Rows from block 9 of the encoder of a small masked image model, named by matrix and row number. Rows with one number belong to one neuron. Each number is 500 + 40 x the weight over its row's rms, rounded and kept within 0 to 999. All counts start at 0. Numbers have three digits each.
After each neuron's rows are labels from the 100 images, of 14848, where the neuron reaches its highest value: "top examples" is what is common among them. Only what is clearly more common there than usual is listed. The data: microscope photos of single blood and bone marrow cells.
# fc1: MLP up (encoder.blocks.9.mlp.fc1.weight, 768x192), inputs 0-191
# fc2: MLP down (encoder.blocks.9.mlp.fc2.weight, 192x768, transposed), outputs 0-191

fc1.144:490478495502504464588516452452513452475510482476465510425450484541567568509457428489511489557519615473488338500526474539471504530502477434503524467504466484515557455555537464465519563479489509521486530532510518453473483526466527462548426498592477534536402474504493434502445551488475575511531472508508469522451509537518480530464578462476565592543476467473502510479500486519563458468486498507499567495482462516447495494491472586481518436455509467479507492506556500492495492518517521526477529479503469484485514599587479505543442473469543540515460556448500587540518524463440533527
fc2.144:506543527449567476425498533571470555483469512514564484491509472444501463511540578507496527397515394500512671528474522472584525507506532537521460520487565516481445543442467494547506430492498470493520490488507455544509485468521517506472537494439495474445574491516488577518532469537518439482491520484556508534485510498437524511541449519522483446431517516531471512507525488523410562591474475443522444454509527503531514523514537425517453600532457490533464539519440500472514502545459479467532432529540508459507511429440525554440534501518483456492503512533486450486483443534517489514
top examples: cell type: promyelocyte

fc1.458:491449495434418426399467559534519478522518510512460464510562566521495496504524572543558573485543431494515529549479514538496551510531542450496467502542492422529497541552508466455446485512460520422439560475506532529507496526481534506395495446479470504437494484482488486475582478490521420492615548518454522457560486524460467438521489499430496470513543468506519482479470572452503457474475504547564501541472500488483597494534525586551487482555480538474439509502528504479521487484464484527539448478538519526523470439510454540560511500405555510515453531413483524527496524504490514547
fc2.458:511513462506474515531514451393482473480543565518487490495526518507461501494446507523483508451425492514456513474419462515550524464507537527408424455556556536499464548489443491469487462502516513581477521558446465523519518606486479479485441577517501469488486524531524521538500513568464510554538435538451451479480518528437517533589490473461519534607431465483508478543449517566441499537525487510496466546554547521481487538456526517506483426488542524476484400464609417429472461535488531506550518419527484478491507508495499477496495499565526490565508495533477527482510524464474591542
top examples: cell type: lymphocyte

fc1.122:563519456516410564477526604481474516483568470513503467503443550462515543497494530560487508487555507438462511471540502479534562467395482512546450514541513484473509480475458474524565462508479481532461531466540493524489493487518505521551462493495455546478497562479542455589504554443516525512508492482482454572511474515430586467486522517554461548500465475526525466481411526488436448509529507490508486483521520543489468477544559504543466499473526507474496502544514478458412527538453585501419524463551513470476462477468520464460494442484565505415446584443437488616536516434539506557
fc2.122:542496541546449498449620584443453475497512469467469470547548476443432492457562543518456434507443528509539462499443543512420543522486518548483515473569396505495506502464523402534535516503526485476503501485544521525506417511503430525487490472520450433481530509525557436466516479472558573508486499538555494455512489505485502519512439496474516432508452514497512508502489584509481495564496577542505509412497545462539430533474470457537522442491440504558562551500512566476413484529510533509522468451530541535506504531552494531488584498512533467462415504539538511508517445525512462453
top examples: cell type: lymphocyte

fc1.615:513432445503529512520527457535534457584436491496472489507524515467485509480537466568479516483413505490499562471531486484513548445544508483539525522479496494522416549449555517415459492539480475515454493586646483502469478474566444534453533451462488483466592512512450510473541518484408581438518557491490500501506517472436512480480524461504537521531432501473546483492445462514490511510519466482524447552504544497521515526502519524540464532525491550523487605523434447452441437492532573509434508458491525456507478487434537527489478500530495508508542466515564525514510590565405516457
fc2.615:525568532521451466436471550505481522446559535493500539478486526549488458510480543474512472494559472467503467526485496459492483551441462469480522439481469515505583474580439491556525505464548500499543490429383541484530506526442517465540515487525500490566399423489520496522492496547546424527414431492506511560535454570589506524483521520513462465478547498519505523528527560436565479491505534567498557417509464502495505451518492448439474457481526497488483428482500580551559572499489447484571496502501492521491546434505493463584465503508514539520435506483448494515518430455576482489
top examples: cell type: promyelocyte

fc1.397:482510557452460364498533502476408493508518469523542486400454508490539514515512459491489512497526521494560458524580504536449462569435508519504502548539448434527441485562528505542528508507502445505512500537480493482570520512511517436591472524480489501549447543472503442490539578508562472509414507487546467524499521511464538515506498532497510500558494521543490480409546425475483511507463510576491465381495543458530459524454548537504534489512526489522501575447522430523479491417524441488548537545471465551515482427464533483525443499575488494513535485536530561494481456513411508520
fc2.397:551483458462558586466474467540576550446452537489452519541466521524451499490478509510517470489469466508461525472451448427526587471556493493530538465476516532445585562465491530467471502501483546500485475461492455505457438463508520540476503522514513524462571479506545594485459477530446563547597481479479542504479499434522439492498502492495485496488532494445453495553465547532478543521544469448481543547517493576467507521529532433456487538441458478473489457528497539492505495616460568535402474459543504365498485566525471545437466499440574502494515499474517492512483564489546493487
top examples: cell type: erythroblast

fc1.579:575596513494439575462502488523515430512548571403426473578436496506441526492522456512504490521337500463458581500580465512500557542495459504537447456498486496462512544446551488545485523490474475499513446439503461489495540503487555550469514492518506472458497505523503479511462469496512536442551538487485447506484499503467519468432524522444551594521429478451511530483514550555546496485511471496516476540508501526423524482457528529601462509500528505532446451581539501554474464505529461479432498459421477535454506447538521507463516517540542527494504507491513469544482531521572522533
fc2.579:414444495504553441542512509517477549520442409604612513444570495512532468466477563482550476478659497507530469459435515471511474428517493492479533520493514533534482424598462517449507478500523505512484566540528535511518469525549437457518513492484497527555524483478504514514520529512495466549487422522517532507501493493509492535595507484532505417490526513546489492529505456492464484497464519474482492475500503499608460515568470475426501506493490523450581532460450537433528523490439536513580461567561512477496503541475489482534482498456496448516468494480470504481516485453402477459
top examples: smear: peripheral blood

fc1.137:487511528499490559533501453462462454504487544431562466520503470554537470493508459446490493525510479523465438565538439403497501444435547528486512489460529494544557431477454537438509498464489488600493483477520532486477525426422460486489502526461570469453531544586517460435506529492511526611519483473481540488522571483455490495508508427511589493520479432482479522549538539472418527530497528464623505475516617487458566434525528515526482538554520487495510518483524526532432500521489571471532461531514463473521523485485521549486508536445505512517505462459545535436439509445509492542
fc2.137:533496595475526519452495514494517513530534477570537534457482473549482541500477561527492490502474567541470493550568481479506519486498489506547564427502481433550496454500490424479482495500446429574463557498522495559543479549452476453467417543444432530431498509468596519455499496496531509494521532424460424474509477442442552521540501450548538515491537520470558451413498569485572477499512511414520507544507500504545485523545563540485513537504440517517452471471510518443498476462422526431549456484462516583509429470556487531601480505539462476500471499532435532513499478471535504474
top examples: cell type: artefact

fc1.43:511460424579441455542448481492484481581562478517534474380491476477628512493521480531534416466460496549607509465557470487499436535488520475564500390472536498519463457564443537506534528578569550512452508476525445498490428471511531483508513475462482587487443477495484492516579443495501494548491523516500423539469502547471521447498479464503537461530490563561489537510385509505517465501496532468474467510497515580502489486510489507484543524481566498481517540495447488508459492457483532515630481487507491463532489456532507489468497497530530457480546505482444515510490512498537541513
fc2.43:474518545442570531425566534470535529411442561509477506571541518536436520448467554496446603508567550462458515545484534547523557419460482550460537593545449496446523511479524438514493522498518458464512483494489545520481555524480436508492472525516513406517505509467515520487471578516519492416504511505490579493500469454559477545463512571512481499413521449444505517462594477465455557479505469555504528484494475421486498525488492483499483509517450503532460451474533514511501535539524471473362509511466533549504536505450516520556505500493509523522439503580520490482502469533446463475
top examples: cell type: erythroblast

fc1.450:494497455455504418495487520504512555464461534504494505536422508482517524449523497508520422451563435507545414474418488451501486542513493461476443527487491479528492472524583513530519489536491488469493568507518580469515451477530500448541468521579535527513402526502528528507455564490491521556395500466455530579475517522517534528563490512462527519553492532489498470506512493532451432481461477520521488496474459510525560458479503486460444553477594522530479495515506533561429505535522540529480532449536476429485460507413499462604390465476490463554558513520521464456568543506594512466
fc2.450:512509500525491553441630496485478481543566456477506521450543539509472486593494501548466536528436534471434605558544518551528488485471578499508497510538526519450496532489454466474452521449500523479519423523472420523475560518512518489493478465412474501465553451470495499509530471551501517450573477502577477453474478488518450504421515477508495480500557459500463560533515465477560544556547480495472483494535520556480454561492470494520507452562428487445498529520508438451575481478464433435536407542486449541503541473540513564404537501500499508477451501481530550535478504520427503529
top examples: cell type: promyelocyte

fc1.237:493551491542476568494437522481531460531501553479497529494524474517516462509516481485565595436504455571497472556526584440524572460517538500498497495578595475529473490509467522452546461494510514473543584504402549520508533557565469499490485433442421455436492487534434460454466482436499450528548520470456536545482545581510512556475522473503472529471511464493455441536513475469449517489454517473499463430506488478453493453466485526558473496396525497506514510515502502524528527498484490496494509505489465568452556404565503595535463469464527501553454513504515558517580531506445465455
fc2.237:492554567525575460540491477533460534468506543509517527522429393464479551534476544452530522489480505515520425532482521474533598493548468461478550475558508543540510564483513461533482531500454473532495486484525526494516440540572481444514453471572504463478551477510540449481500511543467553499526449524527485421484456557424518450506553562437531519491540537515430482517565488473530468475488467555407447546498504512534456488450466562496530482444483450513455468480444460505422515437535513531496413459534476511506480481513447511525557501552532445572552491479486553418559562462544482515
top examples: cell type: erythroblast

fc1.711:493419493456525423520501489482466531427609570564539557419537557566431506487524512527500469465474552479535532476492557512489555514451466519524482508477456543447511515521501518506496429441544500475517535537411521508434424501549488449509540494545505510511535503473476458519529539461497494457649444539471478510454482471554467444488489515517489487527500527426495468557467485452509507590512538500478510441551512587465509466543430443504401514553509467447520468486494477499499481526537508571492509509519494440511487455461533483534432479485531509543476530492530602507509496529512567505
fc2.711:539567504542486541492480494515512491562406444412492451530455447441562511528513487513532540528541445476449494514492470537515420508552509488450510505499556436489526483466517453476521558543469503481511497490588482529540547473447503528435474508450497519522485517491538573502465480554517507518392524446507555424527488575472477571474520481516525519480518431619486549482512510566486512459458452490505440573489494437579481528469539550521552504454476532520462508461527532528499508500499494433505401494436470538513516557511512549443554495532499530454495507488526391488556530480485431464
top examples: cell type: segmented neutrophil

fc1.593:437526457486453486561502478508531488448444527486493529553467479531518569478499545493569474381572520464501530585544543428557476493470518489521493438501524516504458455527444481543494512524502448539499505496520517490447462452464468470511582525467408507536515545525488433554517487535528516530547554543556438500515508477514510537496530445480448496535520479490514452433439567501551532475563446515475523515458510450468443549440552527432490539525485557532498509508472504523459485441499562456511484540524458512557464486403491611425485508483534448442462520459511500502552597551499462524
fc2.593:490576541483494474512486478518606520503504511557432512513488550449497481481512515453495582537551429490459485522582513535498512527489535477517564470465570489524494481504549540516475489481487559521447432487485545536490426476472457541438538462506451538465505532455580477483488441448514534464492503475559550534466408514476476503472492565550497515493581523462501486486519552509534456548531519462522567493425488491555547532497537498484554502469547404497432493492445487541509535442485490508498384505529413549480543486484450397462488489533460449434512491483476449510542460543527553572
top examples: cell type: lymphocyte

fc1.310:450512468500519466521532505474497495385390473562448488448473525508521476481525457535467491521419545456523556435489547512523521525462475437461452485551506420452528534534479528540485502492510517447517555444434539508449464493506503493526515518688515467541587469502514528482507475505515512495480464525523636497465481465518466547510485531460551389528480472462493498491427484586501477486492551551563475448513497437548499465487489503536536538491527557437482545486498550511514472518487476580497562509507519498486485486532533520522483481499500538531445541464503543498522481529559444494
fc2.310:525517506502455562473445484485495514638596547437562528547516545484522533516503521499539495512525447484492458481482483495515487472531530524500482526467514500537418434481528471432501421490477511524471448593580493507552502484508490513513503435374449533498450542513492498516488533531502506536557543533493388508490492518483527466473471469493471605483535488585471502511566532487484543509524458500415556579466506580483393512469534479487396536451489449500493463497479473530446565473532529478478399481446505508495521518497522494467522500494530527475533498507515480512518480482429536511
top examples: cell type: lymphocyte

fc1.502:500460456447508505532563457510500392584513441553458507456464497575580482492538459515452516488446514488433496470531521479464515560554463479515494425565443482477493513497454523518465516477515425511530534531502484444471390470547536461528567492591564504491524522579506447523503481454462467488535455521481426533427439506477439447468490530482572484541514499517475541513488497510534481430457505486563488463550520506545517504530531519586469516498493503502532485487535462521578427545536519523470516510474445579489514456578551468500516482540469506484429508447490539516449524547579525548
fc2.502:489525529528493484491393531494511585442506562443520503490489486403410509547483554497535515503526455482548517525497513498537465468441509526473523537443512484559520465532534440460545493518519601504518467472534514512552571505470494547510452488441467478533480557415496567480522536557530521542468520484494563490543531501492555610495525460521437484491516499510513419465490535505443579548562491519460531508518498524495455505493413500396458558463499534493456529488453523498399537463500521474518460464497566417496468545434496543525444499466537478512559502513489481481545473435434487480
top examples: cell type: artefact

fc1.301:532543475475489500495508534500504507567566433564562470365535511507470479455473454475469462501463425482543372547497508527524461472470472528525465465484448540479442508475488508631473520476508492483496512470365465555496528462515497487519478501478484457553509468508488546516511549511570458464460543514536450513528496484503492549463475497500477466563501403511463485481472565478548526542457466435488497509455442541532490523463527552511495526504574512509543599555473566466528549500445450517520496503461467523486524450525461558523568499467506507538498493551505542526472486576576491550
fc2.301:542450558484485522496495437468476474435424529416483513583453519490514501498481513508523553474487530539465596460507507487404549544550511537477546538519532466506571498518495465364501503512488455513494480522613533453483468531493503498485518544530529557470481566482506462477476481503420522559575480493440557517496509496487511432548546565537552606476497575492523462521516419500426496471520555545493525520562537461485488517475495507529529497512463485512453442448525449511472435493536559472473485485522530529507476577538535402450488505525480487459504512480498464469509458437439507449
top examples: smear: peripheral blood

fc1.197:491496474485458570539507503485478531541639455541544468473462527507524455493436466486553539520481479462460397475557492509517504535443454435477395539469475529541551502569531478525496530487520471497512474458411472501381499528510494443508496504322521455516484458547528495515468435493481549486560461514502532514512506505518474513477492492468504463563438431425479460534476475458565516578537432538486501482546528494433446510469507508547517531522500504485541537530475484515543509519475468492563534555558485534518542530494544514431502505513518526482499514495561527462525532518565492535
fc2.197:497491532496532459489485499502526470468399558446498501514543494485458526529555506495473489460517507537579549496492493533449491502566476544488570475508519523496453466484424529481462434519550524508450493554597496472574473482523553559516513512659498521493509557459470503511472568515480486569470511496469483452493493516434547486532498493536507595436533544594500532490511554538413522405495542472480518512450439473558567486484481494510508475457540478527465466458519558456455519493514543489431458500417499461506470517535444433529553504496475498502515509534469462561512431439456471436
top examples: cell type: segmented neutrophil

fc1.485:482501505498579556502450526491467582461459480489469462477413461494547417544532482557521476538498517549462503413513419519481469520507561482449509448487518383522527550453452562502515493452518458511452518497467548510486463517487519577416495543450559474449493494556483480474585486531534410487544528454461520498505470464549508614470512523524585519510407458436483517535533523498525482496501443491476511450492514507446523534527514548443523458539486520458495498470403558566484463554550488474480507502536459554506553502506515547508510500511536534541510520470509466537536420479562521506
fc2.485:501530414511537509519471508554523501528546538490498585475584467456518468439522507519537603475431486491561479488507493538472500550552474491514489515555507594522465477554542437523551459437518526473434439476428479479402526470494454511489451458563549472399594484533444453502503513530547451459481470431514512465501547527442528553526533512520540473500462514543535475490412451556494463486526430457507485537478466487451464437510455514573523514480465435483545506565536509570510495544471521497529421559492495489494537527500479570467481490547531491508492480493479519505553543506491511418
top examples: cell type: promyelocyte

fc1.31:513517500464523575527526530511511527532579537506477588432470519600494539435498481476466452529518467498485526467400462528419518494503496564572449481428506497466462493482673477507524470485489469515511406525471471532565508431579440526464516549479472516530538460519521461560501483446472497444470540475472464523507518504524444563473570504506520489490522512502513475495539498522492503479486503511474490497491520450553421555550494515437505437474508444502504467448547501538550553503532548533478546446466464470461498392529528526531425506460495488511459445519581535490502494490537523466
fc2.31:470487521537455437470490458478518450457398453435539429588511513423515433499521524533498547501475508484461460561570520465585531520490503465437528508499495481555552590538393482496490501528474561516502564486534537476471488490459541469504495454499493561513425543413469555439474485528548491555517469524531525471507509533470489481510463498511498518555501494517453517484528463512554489548488455488537481535497518532439561474452586492567493567528411547487447566520504523468457417492454461455521488531505514515495496598492456506528601512523502506522548515480468471518443466541507521430
top examples: cell type: artefact

fc1.520:553515492527469511497510442447482558553527453482518429514484476504536521552523510440521505436497549509503461479472558495471426427520455551519577479509498502513410493494485512535549477497517441490540403480571471538436531459494509499496527575446517501543548512481510592544556520455493478506495513526528486464608541443541468507444465485560562521480540499406446486481475561503524470543485514515505492575513475551511494428496523546503580540530517528459452526513531511511396473440449514532476499443529563527563524475446519454487474475368499528457488507544468464505536477481490478445
fc2.520:522464520505459468592546491507539471478511484496549501550558543424532467473516474542521504454434498493411522506478509478593470545552492484504498479504471595546522499543516465429443440472469555635536445476416519486446459529493488529491532522487531451495478542420496492478553517455471530464457498551525440510476519510593556527454440437524480493422498495487537428537505516477458516470499460531476531484539478511529494459550487488505545459458555567548459437486408463513442502541521563438528452508529446509507494566456488509548494507491536585529516517558508554507521479472499456506
top examples: cell type: artefact

fc1.629:505586555497545417544485428478463502515489508489444453589473542545453545422538528524534507502522532480503523511540512508537477422503589498509547554520463463533491537463578482488454538487513563507495548505495518512538485509505467475510459499490512516474305506440487544508436568476532510512459527433520475494549503488482487434549459485541505488511484529545528505504533520504469505478513523443496415490474497470495570524491561479477569520493544570509418601513474494463482501522436441441424475461499455471514548555475474528538506500531511455562487466518435532474504497484464495431
fc2.629:473476451478447580457562555509534470536555516509504530455517496513495481575502483488499484493498451541530481490472463487456493595462486531499503405495521473475477532543393509468527451514469445489542413481465440524493488538494479534530514464487492512481656481533532429475539507493446499445545477519434485502454484483508498537487533509512549500536500468440435550522499465489538507506508490511440529521547527578526416521502457483486452465495454464508621425514534438524519467478545549550599572534524567496491501480521539494482475500442531454448537498495574555512451525500499465571
top examples: cell type: promyelocyte

fc1.187:501491580473484515513467491526488465469503520411492572595426466618561500484535518491542527476437512516496497513425553526445538482510514550551468513418504502481518480588536483475544465447448507504473416570568564442583539468546481557471453523454510514468509552515478467512479482429526470474504498458473393546485472525503498471489539515543480590499520505445498489542461465435489505454449533482510490544487533511521541518554458488477452456482589472521554426550546382506513498531531562494398509506490454493526496464502494480509518519494513481513516473512492461481470538518522539490
fc2.187:473513464525514451477526515489522511536507474548503467458536508388417485523481523475485513530534536476478471518555432489594478508462508455501529484541485516512477519429499507526465522576542510517528562428457387508498501480461513410480545496513516516557465457498536540508536498541476527480452556517523598432521517492477503548530462466466527406513466513532517498460551535573543532562535417471541466455514508524503486509483579458479590504535414544433409554495464583504528463496450400491607573486537487459490504509460514540504471497495522466510495484477486533459516497499524494484
top examples: cell type: artefact

fc1.280:489579539517522417498527488511511498569472483469487499628441510685539475510516517544506461500443491509481487527508504483450528462544545521550547434498429423526481536515536545499497450473466473501487508556494500454577454477512496529497474513488530538504526536514475503483525519415417444479498495447438406556531458534497522444540518515536489590499530541441487485524518563507433484453457500451509481494540517534567534517553475502450466500483538475581500545529549444533516465525513478469451473484451444475507542465465456490497485514518516425519507455506471484499450524494476511407
fc2.280:514481472477493520479486485518498524477555500537472552383540495354454521480460447507512559510542539485477493476504457441569456488444502514440504541463557513482503500479490494473488530545538524515574463459528483514485567546474445440489485483475489510506466495482535518482481521557594538470479538538556598475510510518449477547455457449477538396518441478575520567470474426495562510491597451546538469478511538522492447535504549493531537515569439535422457494488413519476480514518429507515568575477526519479497474502481510577514448506470537488494520506473480532419536503507522519541
top examples: cell type: artefact

fc1.207:472553537413487483438564512562510580550472553496466494534527464515456596493503424485525498485515440501503556516514459521472576533573454508526458515523426450414493469495442495577492523460505478522518520527503421606470513512533478501523455502527443521499564425431497458545520478553533460523414482529491480516462511523492468542474507535487443515477529525518556444520548512461479522538455472514436523522502525501541514524501544474468491530525483522449547465540505474456480450437482473531525488556467442543502368459565473559512508495531432505503552473598489493477499484574512474472
fc2.207:532471448502470490569493433493497437459444460454509476496523575435518437503483512525493504510494596516524466504414439537453501456532514548572524488507570554510457552411495486403490479531503561565493495469524556441542475497552474543472530564519620567492538580512515511517472493495467503490512479511513489519571471489510496459493433490514479519497463454474498459526511500525504489512456522478503492595501477473430540546482525519534467394478538510500445526519519546543586564549530466445530530453505553484495556537488488403500526498491442445471429493429501509524488475494474545552
top examples: cell type: lymphocyte

fc1.468:495510435451534412490595505456451488488502492499423503499564544545543491540471525536517501437469411440514533407502505492438516422497538488488521428519447519510493463567464481571506513458526564502491464579554445484468558495533529531524545503474586531536515494536557541517466465507516549440541520561547550495595508443473501501499562528515502445525486464483476487439467449495483563432529441494508462554514505470562580503495489507442506496466552498499478503481518511466426468456445520498486538519508442504517480564513470543507511525509439493491464418477554560484450467478475558581
fc2.468:539467453469540573545477488494447443498515581491530493451441549451497504476438473511538519485434511568499437511518429534570431413517501483544377489530504520477475528457501551544418498602533559477521543496576518432607496504499483582514481550515473484484460556474431412507479466456542471483574490574503500501469497455523548485518552511501489544483444536541511477484518523530489532461505533535498455464519523468541454490471533485531494515536526493506519468466493542545490470406460500531461455448468467506496467540509515569538497496480489532526603504511496554452502504432519473461
top examples: cell type: artefact

fc1.323:550444513444465552527548501534485579549511482543445602441515513564481518466551496488493451473479524530505475511473463532458516441542481477457429465419488515499521505487648520514479539512499521497482527435415464470503465522540535446495521443481498447473560427527480509554428561514613565494557467532539389507518502474487518476472563497470476532566463515516473518567476519456556508495502460475459498506506449602493510540495395582493476544499468498496459486479433557459469506525532503518490519505499479486472518496524486534450534488449529524486462536514456492454537495506546549504
fc2.323:502509476526540457508476517432489430445504552467587424538478486432525488550472504532488554479480455466451545516519546524567511566492509535530500533559496549501508503529384433449461503486534417472496493567606534543456519455510429511502446518500497576528427534481472509461515482469382411515485507516499590472507472533511485562459507512513550507473541467506566475436539473572473454513482526517545480527510551419543518450477573464518487488539524484528518510508553426530492471485451499511527424495486568513496497518515523432539494510525456501513504512459557559538487494500440453495
top examples: cell type: segmented neutrophil; smear: peripheral blood

fc1.198:431509459532435515555508541537536456496433496540460400528535475377557532486520509475494493511509482479522587440464478501536456544491490493404539437609527496517556505530501519515549539527486472519491499441459584482468460439456505489428515517548507503544390501509481488460472466485478540576471478536477492456480489489531558499482480511516469528579461444466524468558581529465529541453456477536483526550488506565452518457487531509483447491491542554503473544401440493530497524516541582477484463530532483483470451538515532489539480509520506514521525522488418503563546515456545444541
fc2.198:539486490523515498515446448495419515512576584575519564519508466607452453562511485498521463533456535499474491538499559466489515440554482504554461574483571482497456426512484479469466474475550543512490464519581448487505494554587480515608489475500453452455587486548510485531529490494471526440494506465570512555521515534476526539492546450404470465441514564521565522484425521530468488522512508486550486425474481419503459530515460491465509514521470482495519465583501528501531447454480393557565508521500516509497515443528508488457509501450452515444475509482495474484487513513420528526
top examples: smear: peripheral blood; cell type: eosinophil

fc1.634:473433525493530436475490507491456449407573430508551486430427523551523514503457511465552493472575552562564355483455522488511491420507525555570521476457520524488450502530550478516514476501492538491471433542560522520535521478529476535500489516412475512555573483469465491544523530506553525431421518481483449536461458492498515558479518477561455505517519439470456477529504460495421541506460528549502508538402491498513555567515497555483493488501473497507562505491486468486525517539470545493523500446517439508550514495571486466474477515464500481524509487473496598474445467549527585564
fc2.634:566512538524492537527538520511558507572417559433457557551502510426472487462509452524442546540350467465412529510510501551449489549512514505449496508510446474485555506446489457481487558506498455499511544507465455459525482483477516438430492511571554501473395527507526509451497441460465480553541547459520596492511535509478468455547435503466566520530514560537553493480483496473578538516555488429545503460596539520530483454503517456543488510513471498510430522520522510524520465518506466455480551535528501490485497500429508550507536498553466498500519504502518396472519518483518440434
top examples: cell type: segmented neutrophil; smear: peripheral blood

fc1.608:502440473510519512508522527477503517611508455594527548431514537483482446465516500508480446468464517520519457517370491482515514487543492547506446514438528494484413511416546509493521504547524504498487458497500534495574535445527473478498546453559539493552634428509495528528511481554508508486466560530524486504487486444502523518461493492481471474506495337472513492476438492607553491491471529431565485613460495504560515541474501537504503525471515518488484563501452537480526483509498515506472526485502499417459549445553474482539483497474458518444474468489496600485517464515516509469
fc2.608:530542560504434511524471456487522475392464513377482454555471522479495534484471502509479573541488462493481527501588523518471489520444505468494547476530462460523574492589470444462493491480433488529540547532535488523426437507478500526497468514459457540495353535456500464485510502467472456510547484517512530518515510549526465503502515545551502583511532694550459454463564496402465518526482482557507530482513532476485464456505528477499447475534463489501498465480502485534462487458510477496558507490496559598499488530510490498463542505501482518555530517539487434488483492486513513552
top examples: smear: peripheral blood; cell type: eosinophil

fc1.346:449469533446477440527513532495446509443597524509496471379420540506510501588447472549450521493611512452468534518453453541553488503432477464451530477465522459493508481480508497481505558571489488478465410429474589528562563502459508468575423464512558435471502542521464472523501512483533492551481542516480487559537486516485478520500490497546496473494484533483473424515526541494512536464511521454568487475431485566500603510508498493446583526498525558521547551531476493438505567509464515508516430446550502483506517457474456531470468558517529460491499506529561457545475505510464525491
fc2.346:523508415547532558449509497489526430504446455546548582516549499488461494507535516469574455495387471506563468455552553441459488538551526502512471487522517523500441498524455541507495442451484531520484563531513418459471445545570490465482580538508451510499480489519531455421555457499438483472530491478509450479505521571476482504523509480410434548480518456500532556529495493537429472505461441490485559502564491538518489527549541468523429496520454497441512506504447496511499414460454463526543593579494497581497452502519515510496553487488472586503583507488498477471491490514496518580
top examples: cell type: promyelocyte

fc1.216:509525496461511493514539526543524468499543547592569501455482519488524397540492452478427499536412532521510559500545535513506574468467502443498540563443552512514459489496446511523545533462441474584479508460536524485466510466454492457511612545600516538497477463466455534459527474451541547440477507508476513520439524499456510453558497519498490461489528415549478547516522521481455468409546462476463529513470523564517481471472460434504532502498442476458493495531527515547548422525493431445552488430415567522552512511479521490512524486483549536458425575523528481530536508435498526485
fc2.216:512565499504510488564499502471507497429535466472548526493513486487527451567511474534544403588504535511493531552520481571518486439559514458450466480450555523512453487503579437528518515511411439543511473535514520454517447569511546524591526537545527480541481533564459515453537470516453541511495521546476560564505550482476517441511487515484516509527514481547454508550464494506505495493471461411439509450400502457544474517448477507548485443473464492443431441541461565448566485586434462547502484428494509520509497551468537540513527498508455506426440508457496507469519556418503504473
top examples: smear: peripheral blood

fc1.56:434466538506514450466530447524537504507468461465492498557410524599578506460518490496535493464544523547492474529596504455475521524498522478514551456508490433546470485490440530539523459557546452477527490509484472464540423462524431547484518579576517518529487558484510527483570533447358491500351479465444470519515462512463513480515498490537526503498505595562481513496511541526401470413465511498509500425503522471544488498557510522510518448536457516534537507483521522556505448491516475552529484427468475472529501487528474444497471525550523424534501473491540512492444527530533517510
fc2.56:545568453488511524517466524524496491487525529522472534435554477433470533516489511536434483546453493462479517463434488527553484459499540575480528550477499477435510566481586464452485516435474600508508504494509522494530571532494515480518443444445471512494497498532514498461497472519651485501598540511541558497498519517492486496503449490481478444518499421438526520479488423460557558557571479501483485533515516567480511537493496488477486586464483484480445527518482471457481564527442521378464559512493481483491454474435540635515456500473538508458532509492455482466509488533455485444
top examples: cell type: erythroblast

fc1.542:525501503482507523501477501418485492475566490436464577479515502424563553504500448477473486489472537473511442515478482526505507577448418423468456548485479543498497489547545495615459586526510494489526474429484538495485420479446586417474513490514539531512483523538478491491471478508552514448530490543518481500479527490537478464428488523476522503598467505478494480472441557401530510553532516525485523503568412576531505450493469581504439532494461440453491453522452452538534474495513538574433548449490464496462503505503554520531467488535486531501452490513524562544538489462595549507
fc2.542:466512515488508484494526473595507505496455511542557450528420474530456457509511540512524517485508432485434589483537530474534530473529543551476499485530552471484528516488442437397494457481513510473539519538551471509513524536584467579503477503506475505491530520462492524558530531495449505582452470432459506525522490537469519566501527425505480525399549488530478522521528436598418538450448452501470444493457538447435468514522581475510545467476536512494528539453523582474463517469483447465539405587489533482516493562546482508471537504528448490512555499512510471469464487513388482500
top examples: cell type: lymphocyte

fc1.666:513497567530550496463528492466487552527508461494543464634561533487494492445525474476531536491492549458489681480520537507529525458476527528477518507521487418489539502550438547446529466578486569505516444536459483551519470495480441430455491498424514509446467508478475478488525516503490496436515519469454518527489515459532526436503471497548481460474467496498528509522483449482534510502490538494513479420524516520541535506501554519458506504484474568505426534497457500460485452486517482522297512539494518565503458480517521516522567502577466527486484472497458478496490491440556554492
fc2.666:465480487482471524549500530552521468484509542509502515380459490521470503601496513497468460515500396519528343494530502513492446510539471523515472474493469564493433501421569423507488489461509486528497554443517492486514509555509524588518482506562499498501542501466540510522514498509483514552435472452523463470480474499496506591465480501504493522534557509494438488487509530551468524464494441531504523584456506483484461499520516483473481504538514450487565504528525523557485538499442531482685572466454569439508515526464475499506429505460498495516500507494563531517472519552417434488
top examples: cell type: promyelocyte; cell type: blast